Weights of a small self-supervised image encoder: 12.3M parameters.
Rows from block 2 of a small self-supervised image encoder, named by matrix and row number. Rows with one number belong to one channel. Each number is 200 + 30 x the weight over its row's rms, rounded and kept within 0 to 999. All counts start at 0. After the name is the row's rms in percent of the matrix's.
After each channel's rows are labels from the 100 images, of 14976, where the channel reaches its highest value: "top examples" is what is common among them. Only what is clearly more common there than usual is listed. The data: microscope photos of single blood and bone marrow cells. In brackets: how many of the 100.
# convs1: first pointwise conv (model.blocks.2.convs.1.weight, 320x160x1x1), inputs 0-159
# convs3: second pointwise conv (model.blocks.2.convs.3.weight, 320x320x1x1, transposed), outputs 0-159

convs1.156,106,217,183,147,147,202,198,213,167,204,175,167,266,174,195,194,187,198,244,193,207,169,217,248,202,191,199,228,179,234,186,226,226,234,196,176,179,197,203,208,213,216,266,253,200,170,193,188,214,183,174,208,190,244,165,240,205,157,209,197,221,194,181,166,224,141,220,250,201,196,155,243,191,188,186,171,199,204,249,223,200,180,138,223,186,222,208,216,223,196,275,208,234,107,185,191,113,237,188,163,217,194,225,176,210,191,239,146,242,183,168,229,186,262,142,176,207,201,207,212,240,200,178,205,148,251,207,190,170,246,249,177,225,214,224,264,210,194,175,184,200,205,165,202,206,186,217,180,213,166,198,229,263,217,214,188,244,181,169,176,185
convs3.156,096,186,154,160,266,226,214,239,237,236,203,186,198,180,202,123,171,163,179,212,251,206,192,208,173,230,181,253,219,193,223,192,195,201,241,190,181,175,170,197,222,163,222,155,233,232,212,177,230,210,160,203,215,182,183,260,225,174,181,196,209,215,250,211,179,185,195,208,251,183,188,236,198,158,228,182,208,157,205,168,144,254,183,194,218,202,203,230,200,180,211,178,202,219,226,191,124,189,174,242,202,183,168,205,192,196,208,196,219,147,250,211,202,163,217,167,208,218,202,218,132,157,203,179,254,224,217,178,170,151,194,145,215,212,233,178,263,215,255,141,236,199,215,234,219,194,163,193,202,167,187,162,186,182,189,197,165,228,137,187,216
top examples: cell type: lymphocyte (38)

convs1.152,094,254,218,236,166,199,193,196,205,224,204,248,192,152,199,257,190,170,241,192,228,191,200,181,215,166,149,228,189,206,198,149,194,147,182,251,192,190,200,199,193,222,175,168,185,170,189,169,175,208,212,177,184,235,158,203,207,172,179,250,186,164,243,191,236,195,223,152,208,203,193,245,219,240,182,233,259,156,215,182,193,183,236,228,271,186,240,163,185,229,228,197,206,155,178,212,218,196,213,212,169,209,210,142,219,165,215,206,218,208,188,213,159,257,195,144,225,254,180,233,171,197,173,230,188,177,112,133,233,169,223,244,185,184,165,162,183,225,186,221,162,187,217,241,179,209,196,192,232,187,189,164,168,213,129,265,246,210,207,205,183
convs3.152,100,236,202,218,220,180,238,184,195,234,195,167,199,183,219,176,185,176,244,209,223,178,207,192,236,207,228,191,211,166,174,252,187,225,134,184,197,196,217,235,215,192,211,241,191,213,188,189,224,246,244,209,179,232,204,217,207,218,187,193,205,188,251,152,243,217,210,185,187,177,175,245,191,195,164,190,219,255,252,211,234,194,186,179,252,204,166,214,219,198,205,203,209,233,206,236,226,198,211,192,231,205,171,195,199,149,186,179,201,216,157,230,255,207,212,183,202,150,190,244,210,164,191,237,155,213,168,228,225,186,217,221,192,183,232,247,200,157,209,207,208,258,298,174,163,308,188,205,162,211,234,224,218,220,194,251,279,231,187,184,189
top examples: cell type: lymphocyte (38)

convs1.214,104,191,226,219,182,217,158,197,179,204,197,230,174,159,165,239,238,269,204,215,137,194,203,191,191,199,214,187,201,188,212,206,201,230,221,206,242,158,221,207,164,188,192,173,189,134,192,233,161,220,246,197,193,206,180,213,155,209,204,192,199,208,237,236,193,180,216,188,184,233,186,184,228,184,253,173,172,157,205,217,231,206,171,174,197,198,167,200,198,188,186,226,147,196,185,153,277,182,205,193,208,206,274,135,237,157,155,215,168,198,169,280,208,225,153,157,162,169,218,212,214,210,184,174,151,115,146,226,244,169,207,204,208,191,207,206,133,205,186,196,173,215,183,205,161,227,250,205,249,198,187,215,233,129,258,210,191,224,201,196,171
convs3.214,104,223,204,156,188,202,243,197,197,240,212,200,164,228,228,213,209,211,169,232,202,191,172,233,230,189,200,212,226,187,238,179,196,155,215,153,197,173,173,205,203,198,192,200,207,150,242,181,156,194,208,171,208,190,177,213,222,208,217,257,199,192,174,218,180,180,259,242,199,237,204,181,209,182,197,222,231,214,124,184,190,198,203,170,285,216,206,214,194,193,235,177,211,201,195,248,171,158,229,196,177,156,148,197,240,225,211,181,220,129,231,175,209,237,137,179,192,235,190,156,230,236,166,158,166,226,199,214,255,248,230,178,244,286,194,227,252,208,246,263,175,200,197,222,230,172,203,211,158,174,212,191,214,238,225,188,185,214,239,178,234
top examples: cell type: lymphocyte (47)

convs1.307,097,201,228,227,280,242,275,250,179,193,205,204,122,252,194,233,184,207,180,235,210,185,166,237,209,158,206,165,219,191,109,164,211,174,175,219,154,205,209,165,182,215,229,142,203,170,172,201,154,159,218,230,176,233,188,177,236,244,212,209,200,157,239,170,195,210,170,239,186,163,195,205,199,247,197,193,236,276,195,201,187,237,189,226,217,200,222,122,170,186,178,212,219,215,228,194,184,178,164,217,199,210,196,130,178,153,172,202,193,155,218,150,174,178,239,202,146,168,220,240,192,196,206,253,156,206,189,166,154,220,220,162,201,184,210,176,187,187,202,167,208,154,208,204,203,202,186,241,220,200,194,195,214,217,169,205,178,210,196,238,211
convs3.307,085,194,203,196,225,187,210,205,211,183,211,106,173,162,186,161,256,239,218,185,244,204,260,220,207,121,174,168,210,137,196,209,207,197,203,246,149,190,205,225,176,247,208,161,181,169,243,148,207,144,182,188,262,235,223,152,233,198,132,155,191,224,213,213,220,209,199,233,216,215,190,186,162,248,209,202,182,231,213,204,218,161,271,187,163,187,192,169,228,223,165,182,206,242,202,164,237,250,175,210,198,195,207,243,180,204,211,187,204,256,181,177,191,218,185,191,200,269,192,146,174,200,202,194,175,217,233,202,246,221,275,187,148,215,223,144,244,202,214,232,199,215,228,205,229,196,232,201,204,231,250,156,212,193,191,195,236,197,235,191,196
top examples: cell type: segmented neutrophil (53)

convs1.259,111,166,159,224,202,199,200,175,217,231,171,209,192,195,185,177,168,200,191,246,188,158,181,169,162,228,192,174,260,230,268,274,216,160,192,231,169,226,193,183,124,240,167,163,250,253,233,189,186,223,226,201,191,172,247,181,208,193,206,184,205,175,127,187,195,244,188,181,198,228,213,221,124,262,186,195,162,262,214,221,229,161,223,174,159,230,265,170,187,200,191,149,203,238,183,232,175,193,196,216,237,203,213,194,194,253,163,192,152,264,199,215,232,185,183,201,202,224,198,182,233,244,200,223,221,145,195,187,157,181,195,221,180,181,255,155,165,186,236,194,197,199,197,196,190,192,168,246,223,186,179,203,192,211,172,192,177,203,229,249,205
convs3.259,097,202,185,136,234,227,178,226,227,173,182,214,187,206,160,187,191,193,275,193,219,234,194,200,144,182,189,189,235,209,154,130,202,219,224,183,180,219,216,219,204,194,240,232,185,192,190,251,197,251,203,219,183,215,216,205,224,206,199,138,169,249,253,244,211,219,221,219,153,167,228,219,196,225,193,210,228,199,208,151,208,261,201,134,198,253,183,300,232,246,198,197,195,230,234,185,252,233,227,226,162,190,231,166,245,226,200,222,244,222,186,203,240,208,198,163,279,223,154,174,208,228,189,178,234,238,233,223,175,181,190,218,217,213,209,181,258,276,255,227,230,190,241,163,229,238,244,179,232,193,193,209,228,192,228,202,190,211,203,209,174
top examples: cell type: segmented neutrophil (46)

convs1.184,098,164,167,235,248,207,155,203,150,141,159,238,165,195,162,227,197,207,235,224,221,178,181,166,162,256,174,172,183,225,192,234,215,205,194,186,186,162,247,211,161,173,269,260,162,225,173,217,232,174,249,179,207,147,184,185,196,227,182,222,208,204,209,203,189,235,200,162,221,224,225,176,196,204,214,186,229,229,197,201,184,184,201,172,146,228,167,206,146,178,209,203,186,213,213,216,218,169,187,158,216,270,165,181,139,186,204,177,253,166,258,193,172,213,115,206,183,161,197,232,207,223,247,179,230,164,194,214,157,229,140,191,232,210,196,192,228,180,238,212,223,198,203,234,140,170,182,234,225,204,229,212,206,179,218,183,164,191,250,178,241
convs3.184,096,203,228,178,180,174,165,222,181,154,218,211,151,172,162,220,185,200,195,225,216,168,213,228,212,140,192,233,189,130,218,183,207,185,192,191,171,170,168,219,147,241,188,183,245,185,219,200,214,218,188,245,207,232,173,243,218,233,177,200,150,226,263,210,218,227,195,207,187,213,234,219,206,196,225,171,192,161,204,220,177,181,209,248,178,186,200,173,154,207,215,202,177,241,201,163,210,195,260,213,223,119,215,206,195,182,212,189,207,207,176,217,218,152,160,160,219,272,154,205,186,233,190,194,177,221,230,239,246,173,154,170,151,239,198,171,205,198,210,175,185,207,217,172,235,183,196,168,166,202,153,157,157,215,211,186,262,220,209,235,190
top examples: cell type: segmented neutrophil (79); smear: peripheral blood (64)

convs1.295,091,211,217,194,221,216,205,241,194,184,214,197,204,187,191,181,201,207,261,185,180,193,218,163,198,165,190,203,245,170,123,221,203,202,206,231,190,185,229,206,189,217,306,219,223,224,118,182,200,243,194,221,204,260,212,220,185,225,187,145,199,161,225,212,198,255,171,233,227,135,146,176,203,227,201,195,216,201,241,199,195,194,185,234,230,145,175,117,161,181,184,202,163,175,181,209,196,194,200,298,144,204,168,184,188,217,180,222,211,184,201,181,183,208,176,208,174,246,174,150,258,212,153,195,242,234,239,200,174,199,200,136,176,246,230,211,206,219,179,193,232,180,206,184,192,192,240,225,229,199,194,195,222,261,224,198,200,216,227,195,232
convs3.295,104,198,209,248,197,202,185,195,211,167,199,212,144,123,158,164,231,205,166,229,264,236,181,195,179,164,145,147,231,191,170,194,110,198,182,204,190,213,158,194,187,239,158,224,194,170,183,195,228,188,214,226,226,186,203,182,194,212,200,174,206,162,180,161,201,199,241,136,176,267,211,162,172,254,166,202,177,234,207,202,151,136,183,190,122,218,261,189,197,243,184,190,214,233,168,145,183,200,229,156,173,233,182,218,187,203,185,153,187,223,208,250,244,215,237,241,207,182,183,222,201,210,193,176,243,164,208,244,225,199,229,192,212,192,278,246,251,173,192,198,178,208,234,282,233,152,215,264,211,246,179,200,217,163,158,212,192,168,191,217,210
top examples: cell type: erythroblast (35)

convs1.65,094,195,181,260,146,208,178,227,145,288,207,222,205,184,161,268,232,203,154,206,215,174,165,233,218,177,154,244,203,218,150,193,277,183,204,204,166,181,232,153,266,175,227,180,160,181,169,240,170,179,184,147,175,220,198,189,219,204,186,204,211,150,177,197,182,198,225,199,215,219,158,171,171,196,173,210,202,213,239,164,235,172,192,214,217,192,194,154,223,246,230,233,181,164,231,203,180,213,224,225,265,223,199,205,194,176,174,167,209,220,184,154,201,228,221,281,155,209,200,224,199,178,222,187,236,213,197,235,183,203,214,182,191,264,263,179,242,212,160,185,213,191,176,265,185,192,220,210,264,204,206,204,234,186,216,186,217,187,193,218,186
convs3.65,094,204,207,204,197,271,212,264,187,212,200,200,207,182,225,196,197,228,198,240,203,166,176,206,222,207,219,183,187,255,221,173,163,224,186,205,194,250,192,245,228,184,228,167,160,176,216,192,252,213,158,244,220,207,213,193,186,174,188,204,150,180,261,205,231,194,223,179,197,163,222,161,152,255,239,227,228,231,196,205,209,141,205,173,209,204,199,184,196,188,179,135,210,220,173,188,236,236,271,174,191,178,197,216,154,244,209,204,169,213,175,232,164,210,221,181,221,219,148,257,187,251,213,222,184,180,220,230,191,242,224,157,181,248,218,223,235,218,242,217,151,236,234,242,240,178,190,109,221,216,216,168,194,202,170,162,200,215,221,190,145
top examples: cell type: segmented neutrophil (58)

convs1.263,096,211,214,205,209,216,182,252,122,159,192,193,205,244,204,231,174,248,220,141,170,226,220,212,249,217,131,189,191,197,224,164,243,208,175,204,182,208,220,208,171,177,207,147,196,189,199,214,261,185,198,217,258,222,174,245,193,206,178,278,226,132,198,195,165,206,180,246,163,197,183,206,208,202,208,149,226,227,216,214,208,179,205,164,202,200,225,191,213,157,252,175,209,248,151,179,218,192,227,210,239,205,182,218,189,172,241,265,190,227,226,192,210,245,169,174,171,229,168,211,215,186,220,171,188,194,149,202,190,228,211,182,186,256,167,182,204,175,172,229,188,199,227,183,153,227,201,197,216,178,202,282,166,151,229,124,230,213,254,201,183
convs3.263,108,247,127,184,210,196,199,189,248,229,162,203,183,266,174,187,248,182,229,217,215,208,239,195,208,217,209,213,236,173,168,241,186,167,241,202,206,132,183,248,216,149,229,140,194,198,231,250,205,194,226,206,213,201,181,165,185,252,230,195,185,258,235,273,213,213,230,218,198,198,151,121,214,205,146,202,172,254,175,188,203,246,157,189,257,206,221,252,198,185,243,196,151,209,154,166,257,169,222,206,169,169,191,221,206,247,213,183,203,194,147,207,198,247,217,204,203,205,202,230,196,211,186,232,141,141,204,178,259,177,210,250,191,187,176,198,194,206,227,219,166,184,192,139,175,188,181,172,185,245,210,232,251,218,201,206,185,227,213,189,194
top examples: cell type: lymphocyte (35)

convs1.125,095,195,192,146,194,195,237,209,150,178,175,229,165,206,173,158,180,186,206,197,217,195,206,163,167,196,191,217,221,177,184,248,239,215,193,202,221,203,212,167,187,237,223,163,195,174,156,204,216,190,235,160,237,170,171,187,219,191,201,127,213,215,234,203,103,206,211,211,253,206,149,229,191,200,175,231,164,172,228,221,207,225,190,207,207,170,206,216,197,204,152,237,233,143,233,204,158,188,241,327,237,233,190,202,219,158,260,176,213,181,214,195,176,235,253,211,199,210,206,145,236,216,217,192,227,215,214,154,154,240,198,207,220,208,168,194,151,206,200,174,222,223,196,205,215,182,210,159,235,197,216,251,190,235,289,231,218,200,189,195,206
convs3.125,103,205,156,195,221,181,151,198,188,164,203,215,178,160,192,226,214,171,151,195,256,213,261,171,247,177,178,168,193,203,173,202,172,264,230,220,241,187,192,210,220,211,209,185,230,174,191,179,205,187,211,168,194,197,145,233,268,187,150,178,167,226,224,180,225,190,187,239,176,195,161,222,211,211,209,192,142,195,259,211,164,113,226,207,173,207,198,211,195,205,143,203,191,160,153,192,190,164,228,138,189,184,186,228,195,207,136,262,190,255,202,208,203,193,221,219,162,176,216,232,232,159,199,164,205,246,235,227,203,185,217,172,211,225,188,177,201,233,178,207,194,222,222,160,229,207,210,196,234,228,203,220,191,176,194,210,203,210,227,285,149
top examples: cell type: lymphocyte (45)