A small self-supervised image encoder, trained from scratch.
Model: 12.3M parameters, arch xception.
Data: trained on microscope photos of single blood and bone marrow cells, 194171 training examples.
Rows from block 5 of a small self-supervised image encoder, named by matrix and row number. Rows with one number belong to one channel. Each number is 500 + 50 x the weight over its row's rms, rounded and kept within 0 to 999. All counts start at 0. Numbers have three digits each. After the name is the row's rms in percent of the matrix's.
Before each channel's rows are labels from the 100 images, of 14976, where the channel reaches its highest value: "strongest on" is what is common among them. Only what is clearly more common there than usual is listed. The data: microscope photos of single blood and bone marrow cells. In brackets: how many of the 100.
# convs1: first pointwise conv (model.blocks.5.convs.1.weight, 640x640x1x1), inputs 0-319
# convs3: second pointwise conv (model.blocks.5.convs.3.weight, 640x640x1x1, transposed), outputs 0-319

strongest on: cell type: lymphocyte (40)
convs1.523 106:544517451582546550563468478492655511485580473483427489446503482438553423528546447509549513559483492497577481494539528552494494562427485617533487487429478499515478535446479546459396475478529526456582483412431370560445527463412458574523475488541484524523441475450474471485439605541406513530510498489424619540590454572458528348435537493468426446579465502452528462422484536514469465458420467372498474451502452582456512487410431498489489406494539485501406534487529568420483517495384527473547491555503497533541512499448397470466532473482503419538463488527474510531544516484473544576432473466473467450478507553578574409566550515447556509421563472502423470538534504506436515441521434560499461516509474545486459535520525466522506516565485519526389427528580576562558519578479497440417410534491430616603476534481441481564499538475490522464556470532512396444489450465520488441562564500544517444476506498468507433449478523454548570534500477498482383564518488497505429490559
convs3.523 099:531579577496528518474488430506555472483559427454483526497473600536494494455437533473512548545506502633467606438551589474474444508454415545483506472459447477537458449483568427552508469472454490482385564542469472539589526470542471562484495462571487605412515517463408524455552594562561542548508413532462488559533495524510637442512508446553464466500589490492517553484512422506482574535580485533453449507497470615511557567574601420546512553475503439549375491557547463406476557462552560457462497491447518473484519513520505478550427495553551560496407432480513582503508462553526450553533594462473530499461414558519491454439464490472478461422546409582464548532598424500606505539518548538494537600521573566436502530430451598471439502486422463430512517405539408405477435549528513531511487522437461593488422443471424469442554473496514530451410565473500536435501475490406528429530456523384454517518580477477519501488446521383428451426477530476517402498501495541492541541474

strongest on: cell type: lymphocyte (83)
convs1.289 099:476550559497512477477571541500448465497501460556471506492521530509369489615523507514440538513497510562524456519510511611522515431398524515563505482478494447480514447500542521490508547525606430493555525503397424467526453496422589506545481501488471534572558461516476470452524574505483468441481531513487474432491555528446499540495508485442480473533468441465537487541525394518585527449533470412406504560400566402487570526472550492453475473445538546438489508481570437507529452458518497457574459460531483657483485435481502495485536620460445538490538533421553577442598589569496443414455565400560496465461524527556520500562472516559536492444493494528470510533448550569379546469485383626416547555437544476502525415480455559532474490465477504575433370460524526584454478528476477521471537556500609468436584537447462523494536472439476486551509571471452434472540459549429548513451495360562584567496465433436506548505512476599504498449475377443477481510588507523494520480513
convs3.289 097:458501479518500530434488453556458491519478570441426454484541526525455496490414511471485519519499528486418493474508451419433530511557529577519490548514428457527481560438497460465539476438509453504500509410549517512550582492479528494626405476497537386437521466497589529553556495494438532394543470595539540549547521432456480571563573431513421482442529494569524516563549540529626428568474511470506509471428411588532481553567478524517547479451574394457518510460462583432577489487552496513535468493420500472499533574486463449499480517512486454525442468403529485533426523455449463636498579503548558537457558497512462448463557526477549444362597404487475506465457484511463568477444420498536499506554545372516502538587507594522526505489547500545524464578520512560399504559564414510478487467520456515510515550424447563600549409447533546543402490490465497454500562453554479518484517568517473531558495463470508561551559500459520368498539488562505564610537493601512492521571

strongest on: cell type: lymphocyte (44)
convs1.616 103:439537405520511515514486478459520467516524412519444499495558469604525440500547459504509458488548461544388447526464456534381573400441532501480527560426552483525474493441480589507494583557470435480541477386510552429518513580428616550425479492523489543484445516528460475460373532512404455504482531567480486576620419418498473545550420483482503487503506413535582480502509531449556515504420508520447542548523485439522571568454566433438516517482615616468472452504487414520559437471501471592559535569505577534556613552518473596462508498507561536460518498469488558480562517507490416514514551436554553449486577491437462502608477455601426481595509460415483540475489539479440530547610420470533554473503544546574579544419593507502552429507531454486457427479506535451477446501521393450485407483474418496445511463539568488473501527480561489474551509448489519527493509514542509579421564483412487474497458518442510530569492418454482530536423507529493501473527501571511617444545
convs3.616 098:465493522561517402504445531555500534481543537552570441491514496471515454571378580568542485457462550537476520562513483392529529462460450545508538494464557447455564480585405528460487493441467488548474451513424537442446540506510495432492560607493577522549578513482505428484457520426474472470441491492508576591501545456496624493464517519506513599525487513425426436520511452473478431530470524571534405569441429592483443500619474487498559517502372408449494462510429500506494458507545447517550508438473637527608491427459443556483462481500521513541473544555445514532505459459434536600484510535545449496588503395565500545461491488546498498590539479511507428496497520524464453532491564567496540435426501528536483562546464513479456550430451460480454476565449474404550467522474458456476497471471485427538502521572569503494461496471533589560548460533569562468456476513545485541563513559474543390483445517564552442455524392444636517469389437501588492555536514490480441514566

strongest on: cell type: erythroblast (41)
convs1.294 099:499468474502407518481520487481531498422522546532586492469493426565495414541506451492545544482558548400511487475528478420505532471487591543437537558565565452474551498540505561535498453522512533449373518500492529403507411481515456510447565507467490451446448462548490527501508480500525508469530583426585507604416385511529512553424544525459505500499513547516526461531607529526473541556539483520402601527463543479606477449542508462481596449521551563511439472536542627395502515548431562451531427452431475519547489490498492607493577556364435455457572594578564327493495552460351490571500552459523532507456526540548500557422522563496487493527456564442569428466490510533476555504570474579550472523566414475501476449553508568563515507458574530543552504597414461434482458439568509495473476549523540493516567514467433520532519550549557533503536532470581441530570474499458637490493437479476523540478481473439571488569515530410548506556505423464613464484491567398528464419380
convs3.294 102:440440540548507530475459531501458542486453498592533517449512462537551466621497526539544473566477519562548456570542467543487509534457539462548545484521440485394466403540478526505524530528466448431510567539527508500540428504469443502541499524481501519554513515516528510530541609521491470545570440481476393469505501516501542434498535366512488498479576450548499513458532325524475444502543446568470504423493497502449531494525577535505504567548402459578453462480395448450538431440521621529486491430532591460528500381539506454541474446501459503432514561483390415463473455416404588519579521450519580429484471372432564483543457512497470530459465371510536526528459474478479538619489497542551479535471392568581400497475501510502516514547602380583482466524508563532454557490496536524494447523470572527452526548533432531509517518508466505655510449463521483469463421538505533593513534540554456514477462547573477464537421421461611502503427448408527529580477560395442597584524

strongest on: cell type: erythroblast (39)
convs1.542 104:439477598552488514565533487509518529526512524519573469570510587547514470455423424530466483538510477526512530451488482521426460554504458463522542509547538480552523483442578494463555489504570570569449504537398450566498410467452508483564526497386523480434522532442519485543598443540512481617535469591404480440412441565544486476465539589539493549410578527557483621389475470433566455428430436454516599587607420521525591499448527487602515550441508539512465533484585579438557536522508502566529472510476498475590486576522370567436599522454530613467519498453514527489563402503600559592482411534541541446521492477522473469426432520531534467481452480495516480516591456544598556474457477576584489484440537469494459553567478536442513481500506531448511537491559469467446410400484546572526549557462492552465429491485413508460518407590410588505525476465521504394496557514528502554517488568549556554476471443517436518454544451451526498541572508484422449448524520443515536519441
convs3.542 098:551526508427525473449467472504433423486444447463523589498478500529504468446494477456466482507560558499512400528447489518513557445577583528524506471421477547501416550576515480459448473477448505568455586428544477513468471495642616431441516542465538484642548522502531457456465543508523459422472478561437507357548505523569623552573492545494492499496508520414563452458608522440520506524513484573506547580537504527467542468492391481442521583614595444544533521427500489510518548526448466521537512515493500537427470454558446519531407456540524490491577521560441474540489492521435491445538465455461454508338439457525473473478481445561542492583316506573509500520544404610484505514507470563561525471524571522596537451539530533525545422541481455529529464585506377504576540468522534531478536501440483552583554541471463470556503439541517425543515532450349520583516485431423501428456535491494419556531464427524508401428447528503533446505546483492421538503478490515484567440391

strongest on: cell type: lymphocyte (44)
convs1.227 099:550487502485533431513507453517465486529521564497509553565575476473494470523504436502502531507553509474503538496423373512459478492487413529388551519500527573540489491483533437538479511428534465365478500466478482512513518457597445522433504511562423439451479528507553529538570541568451501557486494572549634538458505421393571522504606456484514491466416532546549531419566476539444513516541539476484486454434491481483556508513549496488492493518475520495450545560480556475496517457564467543507558561482474553523423502512567530582525435487463543506521549430446540445504503517487399461609517457649502493529547603450553432449446517480478587573490470507475452640609480587533478482530517518530515465547546484404443459489474484589584559611489605512485495544520503519467401523406526505507605483511486547496416384542472476514429523467548538485594498558486499552546452549517492461431466548490553428430370517581502545438517530536413520493499474417513551414400456497485514506437
convs3.227 103:532512554489537517459467484502558566517508538461463500546525598591559476474496490431534545535451481417504643504413489526414443480452471433523490555590507551600538560408454453501496479541483496439491585470480467476493522490490574598530515408510434469503508553543596464507459517500543504493517568482581510494557425560458465481453451422499479567553460480495441521540515452520505440483469555520522492591530496510477506475525546518599510585449501410513521530410487524509485499524471534425435573529500495540618529444457503530502561506491617402611417498494460535486417493495482516504521483529550578594534449509629613490511516482573508518466471452501458456560447497564483548544490376480525482524460481458501588550494555512538474533521463536484504484535507568544509574511562496442474437511430538442466535445523546512495583478485512423498491563464497449472531532487550596516485467407519493553442512503526393556510471492518437483514490547530437543516607530451468542480566

strongest on: cell type: lymphocyte (54)
convs1.584 102:465530478573523528473477376434510478447483441510471576500503490403573501511556514456430521480498542437633523582561478548483579470510393498481482459514437407451444537445477547461529470565442604579502483471420466426472542586510506526515585527496556512460448506480449487501553542488508572589525496479512548523539424435419511445429453563641420466492604555467532554496484474505545563585500447437440494474528499479519503565425457467527475483516480544535482480451461505483483548476550605480559434562497540475481469552545589479540447423490503519377523498470471490492594518550579478574509457516467478431486442521492474448516387605517551478463534599544450543612470396534419511504541455508629433556482429531483521402441487564528535596487513450575513482528647473549474512516492472545419365389478504544517495592469410506494533445611547536557547423367561513495493407562533521547497452452403465589543487495510606556450491441421501486434596531472502441483499485516533517533571
convs3.584 101:423481460509645517530518533519498493408504493538551483500524539529441548472524504459614468453519508451474571427488598508528496541469499391322658465488436441448487590498490520427457439464422513561532379510479502457458479540478486391496541517511533451582541573585463597519564454519461487529453531455504500379533494519494484470413575516669511491540524613444527476474459492460491441492603466487505551537514505413470522539524554520498524556525392505473515495507519471517491500460530508534541558461512497486460533569416499513504479480448522395558535475569468469544506546491518470463461590510573569501587521500468526440437445477429511538526473530541549455518381471478506579383495526424438488508537471481542484530472460455472521500554533476501467484513474510522408466488540487551482489496502528473486533496443495587536468479418525474535571393521528449527499487441437528461494497557507494468464467433467457464506530555494448506463435446497632466517561463491422481441540

strongest on: cell type: lymphocyte (37)
convs1.611 098:502468426590542408446452587451561575587477519534546513446485604536488545465485598530475456460582552470456534498485478496521492466426490525448485495506542491543522497469460565546557493470537620530535586518513526452519545467404582537496536446522447607467529521478481490522490463584569494416441540414548516572532559413551519655498541478440510459417503452495508428571559453495484463566478512525555507465505423490459562551559502497475450487564446605527516534576500472480513451414469554453421525523500502521476557520510518517520470518662534534557466471489495471581534448548428503503606570468470517546522616497623453441500602490533412563507561535472578481465480501426577520440483497480532515503510453463496454504536426535551514502405600582461545486588448507444625546485480514430590565481487545537521498552553446462525537494511545482497492502503571453455551465491471531457529401544469442544512462499539495554501528493554475552477472494503527560518428547492418505417540
convs3.611 102:486529538471515580433498446479495502560555546480506507483484554540458499554526494534430511502480540429476500639536524463419536508567558518492504441442475496497534482561561444465558550482557447540514451574431547407535538523435552495531423461567546513537521466400512409497415401397525457517576521447506419431451505526431489489484476460455493559580518554589557526558524534509491446470531515398451438434434483536452540549464478585625497523610545356559599532453481449460488448402486572499459507439506459454525544502442498461485509502496482563508510456589512458465454402555495455480523537537559481502547514538446578496508587398466539409572586517483470538441398455442545557465558537528441520503440478569474573454498426414575525527422527455494525553564452430477513493564421465596430557447475476513465410569397474540402472510485410560425516483517459449463563474507454483494432524558501475509460495492535538509452546449526522504432531459445546414559540419522466423465489

strongest on: cell type: erythroblast (40)
convs1.217 100:408459510439529544430517502516481539530482555535455449518482512528438488612554529498448459501435535459547498442483435452449598494487528466436460518604462515555438525447463486416476458513470473463515440513500537495500520508556497544571448504441493480476536534506442557541518534557506504448416449449491461493467436493610496498496440506519555603489533572494453485499413541417506497505511471616518519532439474484555428498476576538519444508424453435516418583516548519469555474573499523554538568488479404501444495526415651501448520464485468452464499620471545413472483514479512516485611473439450505592569442483595471420557403551589431443502502497502479584515482577537562458507457490505520490493444509536525528371493506451538465485506566582477509506442471524528546462545422524495508447482552470491460504498492454484598429491456465501434577510462514447488488571570426558515570492479543599506477519482499451430572519481598552481415502447437486496488543432418452507499591
convs3.217 097:451532539557496485519484475495525491523552500440551513486440540457425532515481552536390465532568512505601515503408492557491470481523529504537502444489492504550449508491382482477558557485599553452595513591347563496431418550562490433492482519466496489473458458434447528439503553450433522484526578495477558441551468424455569545453551510464448527424435479519551572454498397459534492419505497482490515461446513485547599436454367574498541512498480437527563559501468479451417472580459517525543471529603478580485457552522472416540559499552486532520539441505460531503520489486515484488468584448489523452592517440535563629488518401568491554540446425522450421546689449540440524406564459551481565414456461435454471556518591523560556519433420421457472438468551479449430481532468465457439454567532519468526506544501488501431481595347496433548503524449550547472478450438505535430487512477531491582491458470412465529643492467535517490547449534540480406534510565481485470509531

strongest on: cell type: lymphocyte (60)
convs1.596 098:544512452555546508459485470478368487514485539506499508538597519496401490538503608515384510626458530511422478473553455494525568542432442544533550466522434466519471438539595496450429489470465415473561446514568558482524434506565533480508531521423592550533501421522488497493413474436561548576568501466513403469456450367571534433538471397581518527467561542491489526440490503637616454569505443520509518439490527485556442444438490520491435438460490583514532567408575571485520502441476504472447570494441485509500472478530480518435425487517492529485409421383523430486514460481423547502583429509580408547543528519513496554462504531565483565483496564516527445476466519546554560468417556496512479514531476399537518582441457553449471584611422556518560562539564459577489580520468428483489443452532480538520470465515450608396590536505486477606603524507491642531478522551469471452539503494405509469550541536434510450438523458484524524446505530513517526502538533585485486565519
convs3.596 101:455463556517482437543512534546481472533459521475455495580536440562541429493371570438570578388497483505426428541505581446446592445415448502481524506418495497560567437419496476492532558455477447539453576544426497502448539526534462491519551537431464521422525521528523460511524525480500513370550573457500538472570504491324484424477428605549445518516535442457542556392423523465611473394505544544560547453530467509523487450531488415515516484523414441551535499551463500579513489445463471528476461451506472536498441412443479580520545554522536461510445546497506492445405486511530490528475451488556513473402510520436537514514555468493429438536476497514497529497455461580484429525480495547402521577436494528507455512483499487530453431497401476522491451513480509505514590488545485592473487557515489470456590495459450558564443574497510496525422429499556546456495554510452500433487550492460549499501363459567403566439531517466548505440569507464396527499519510528531507523555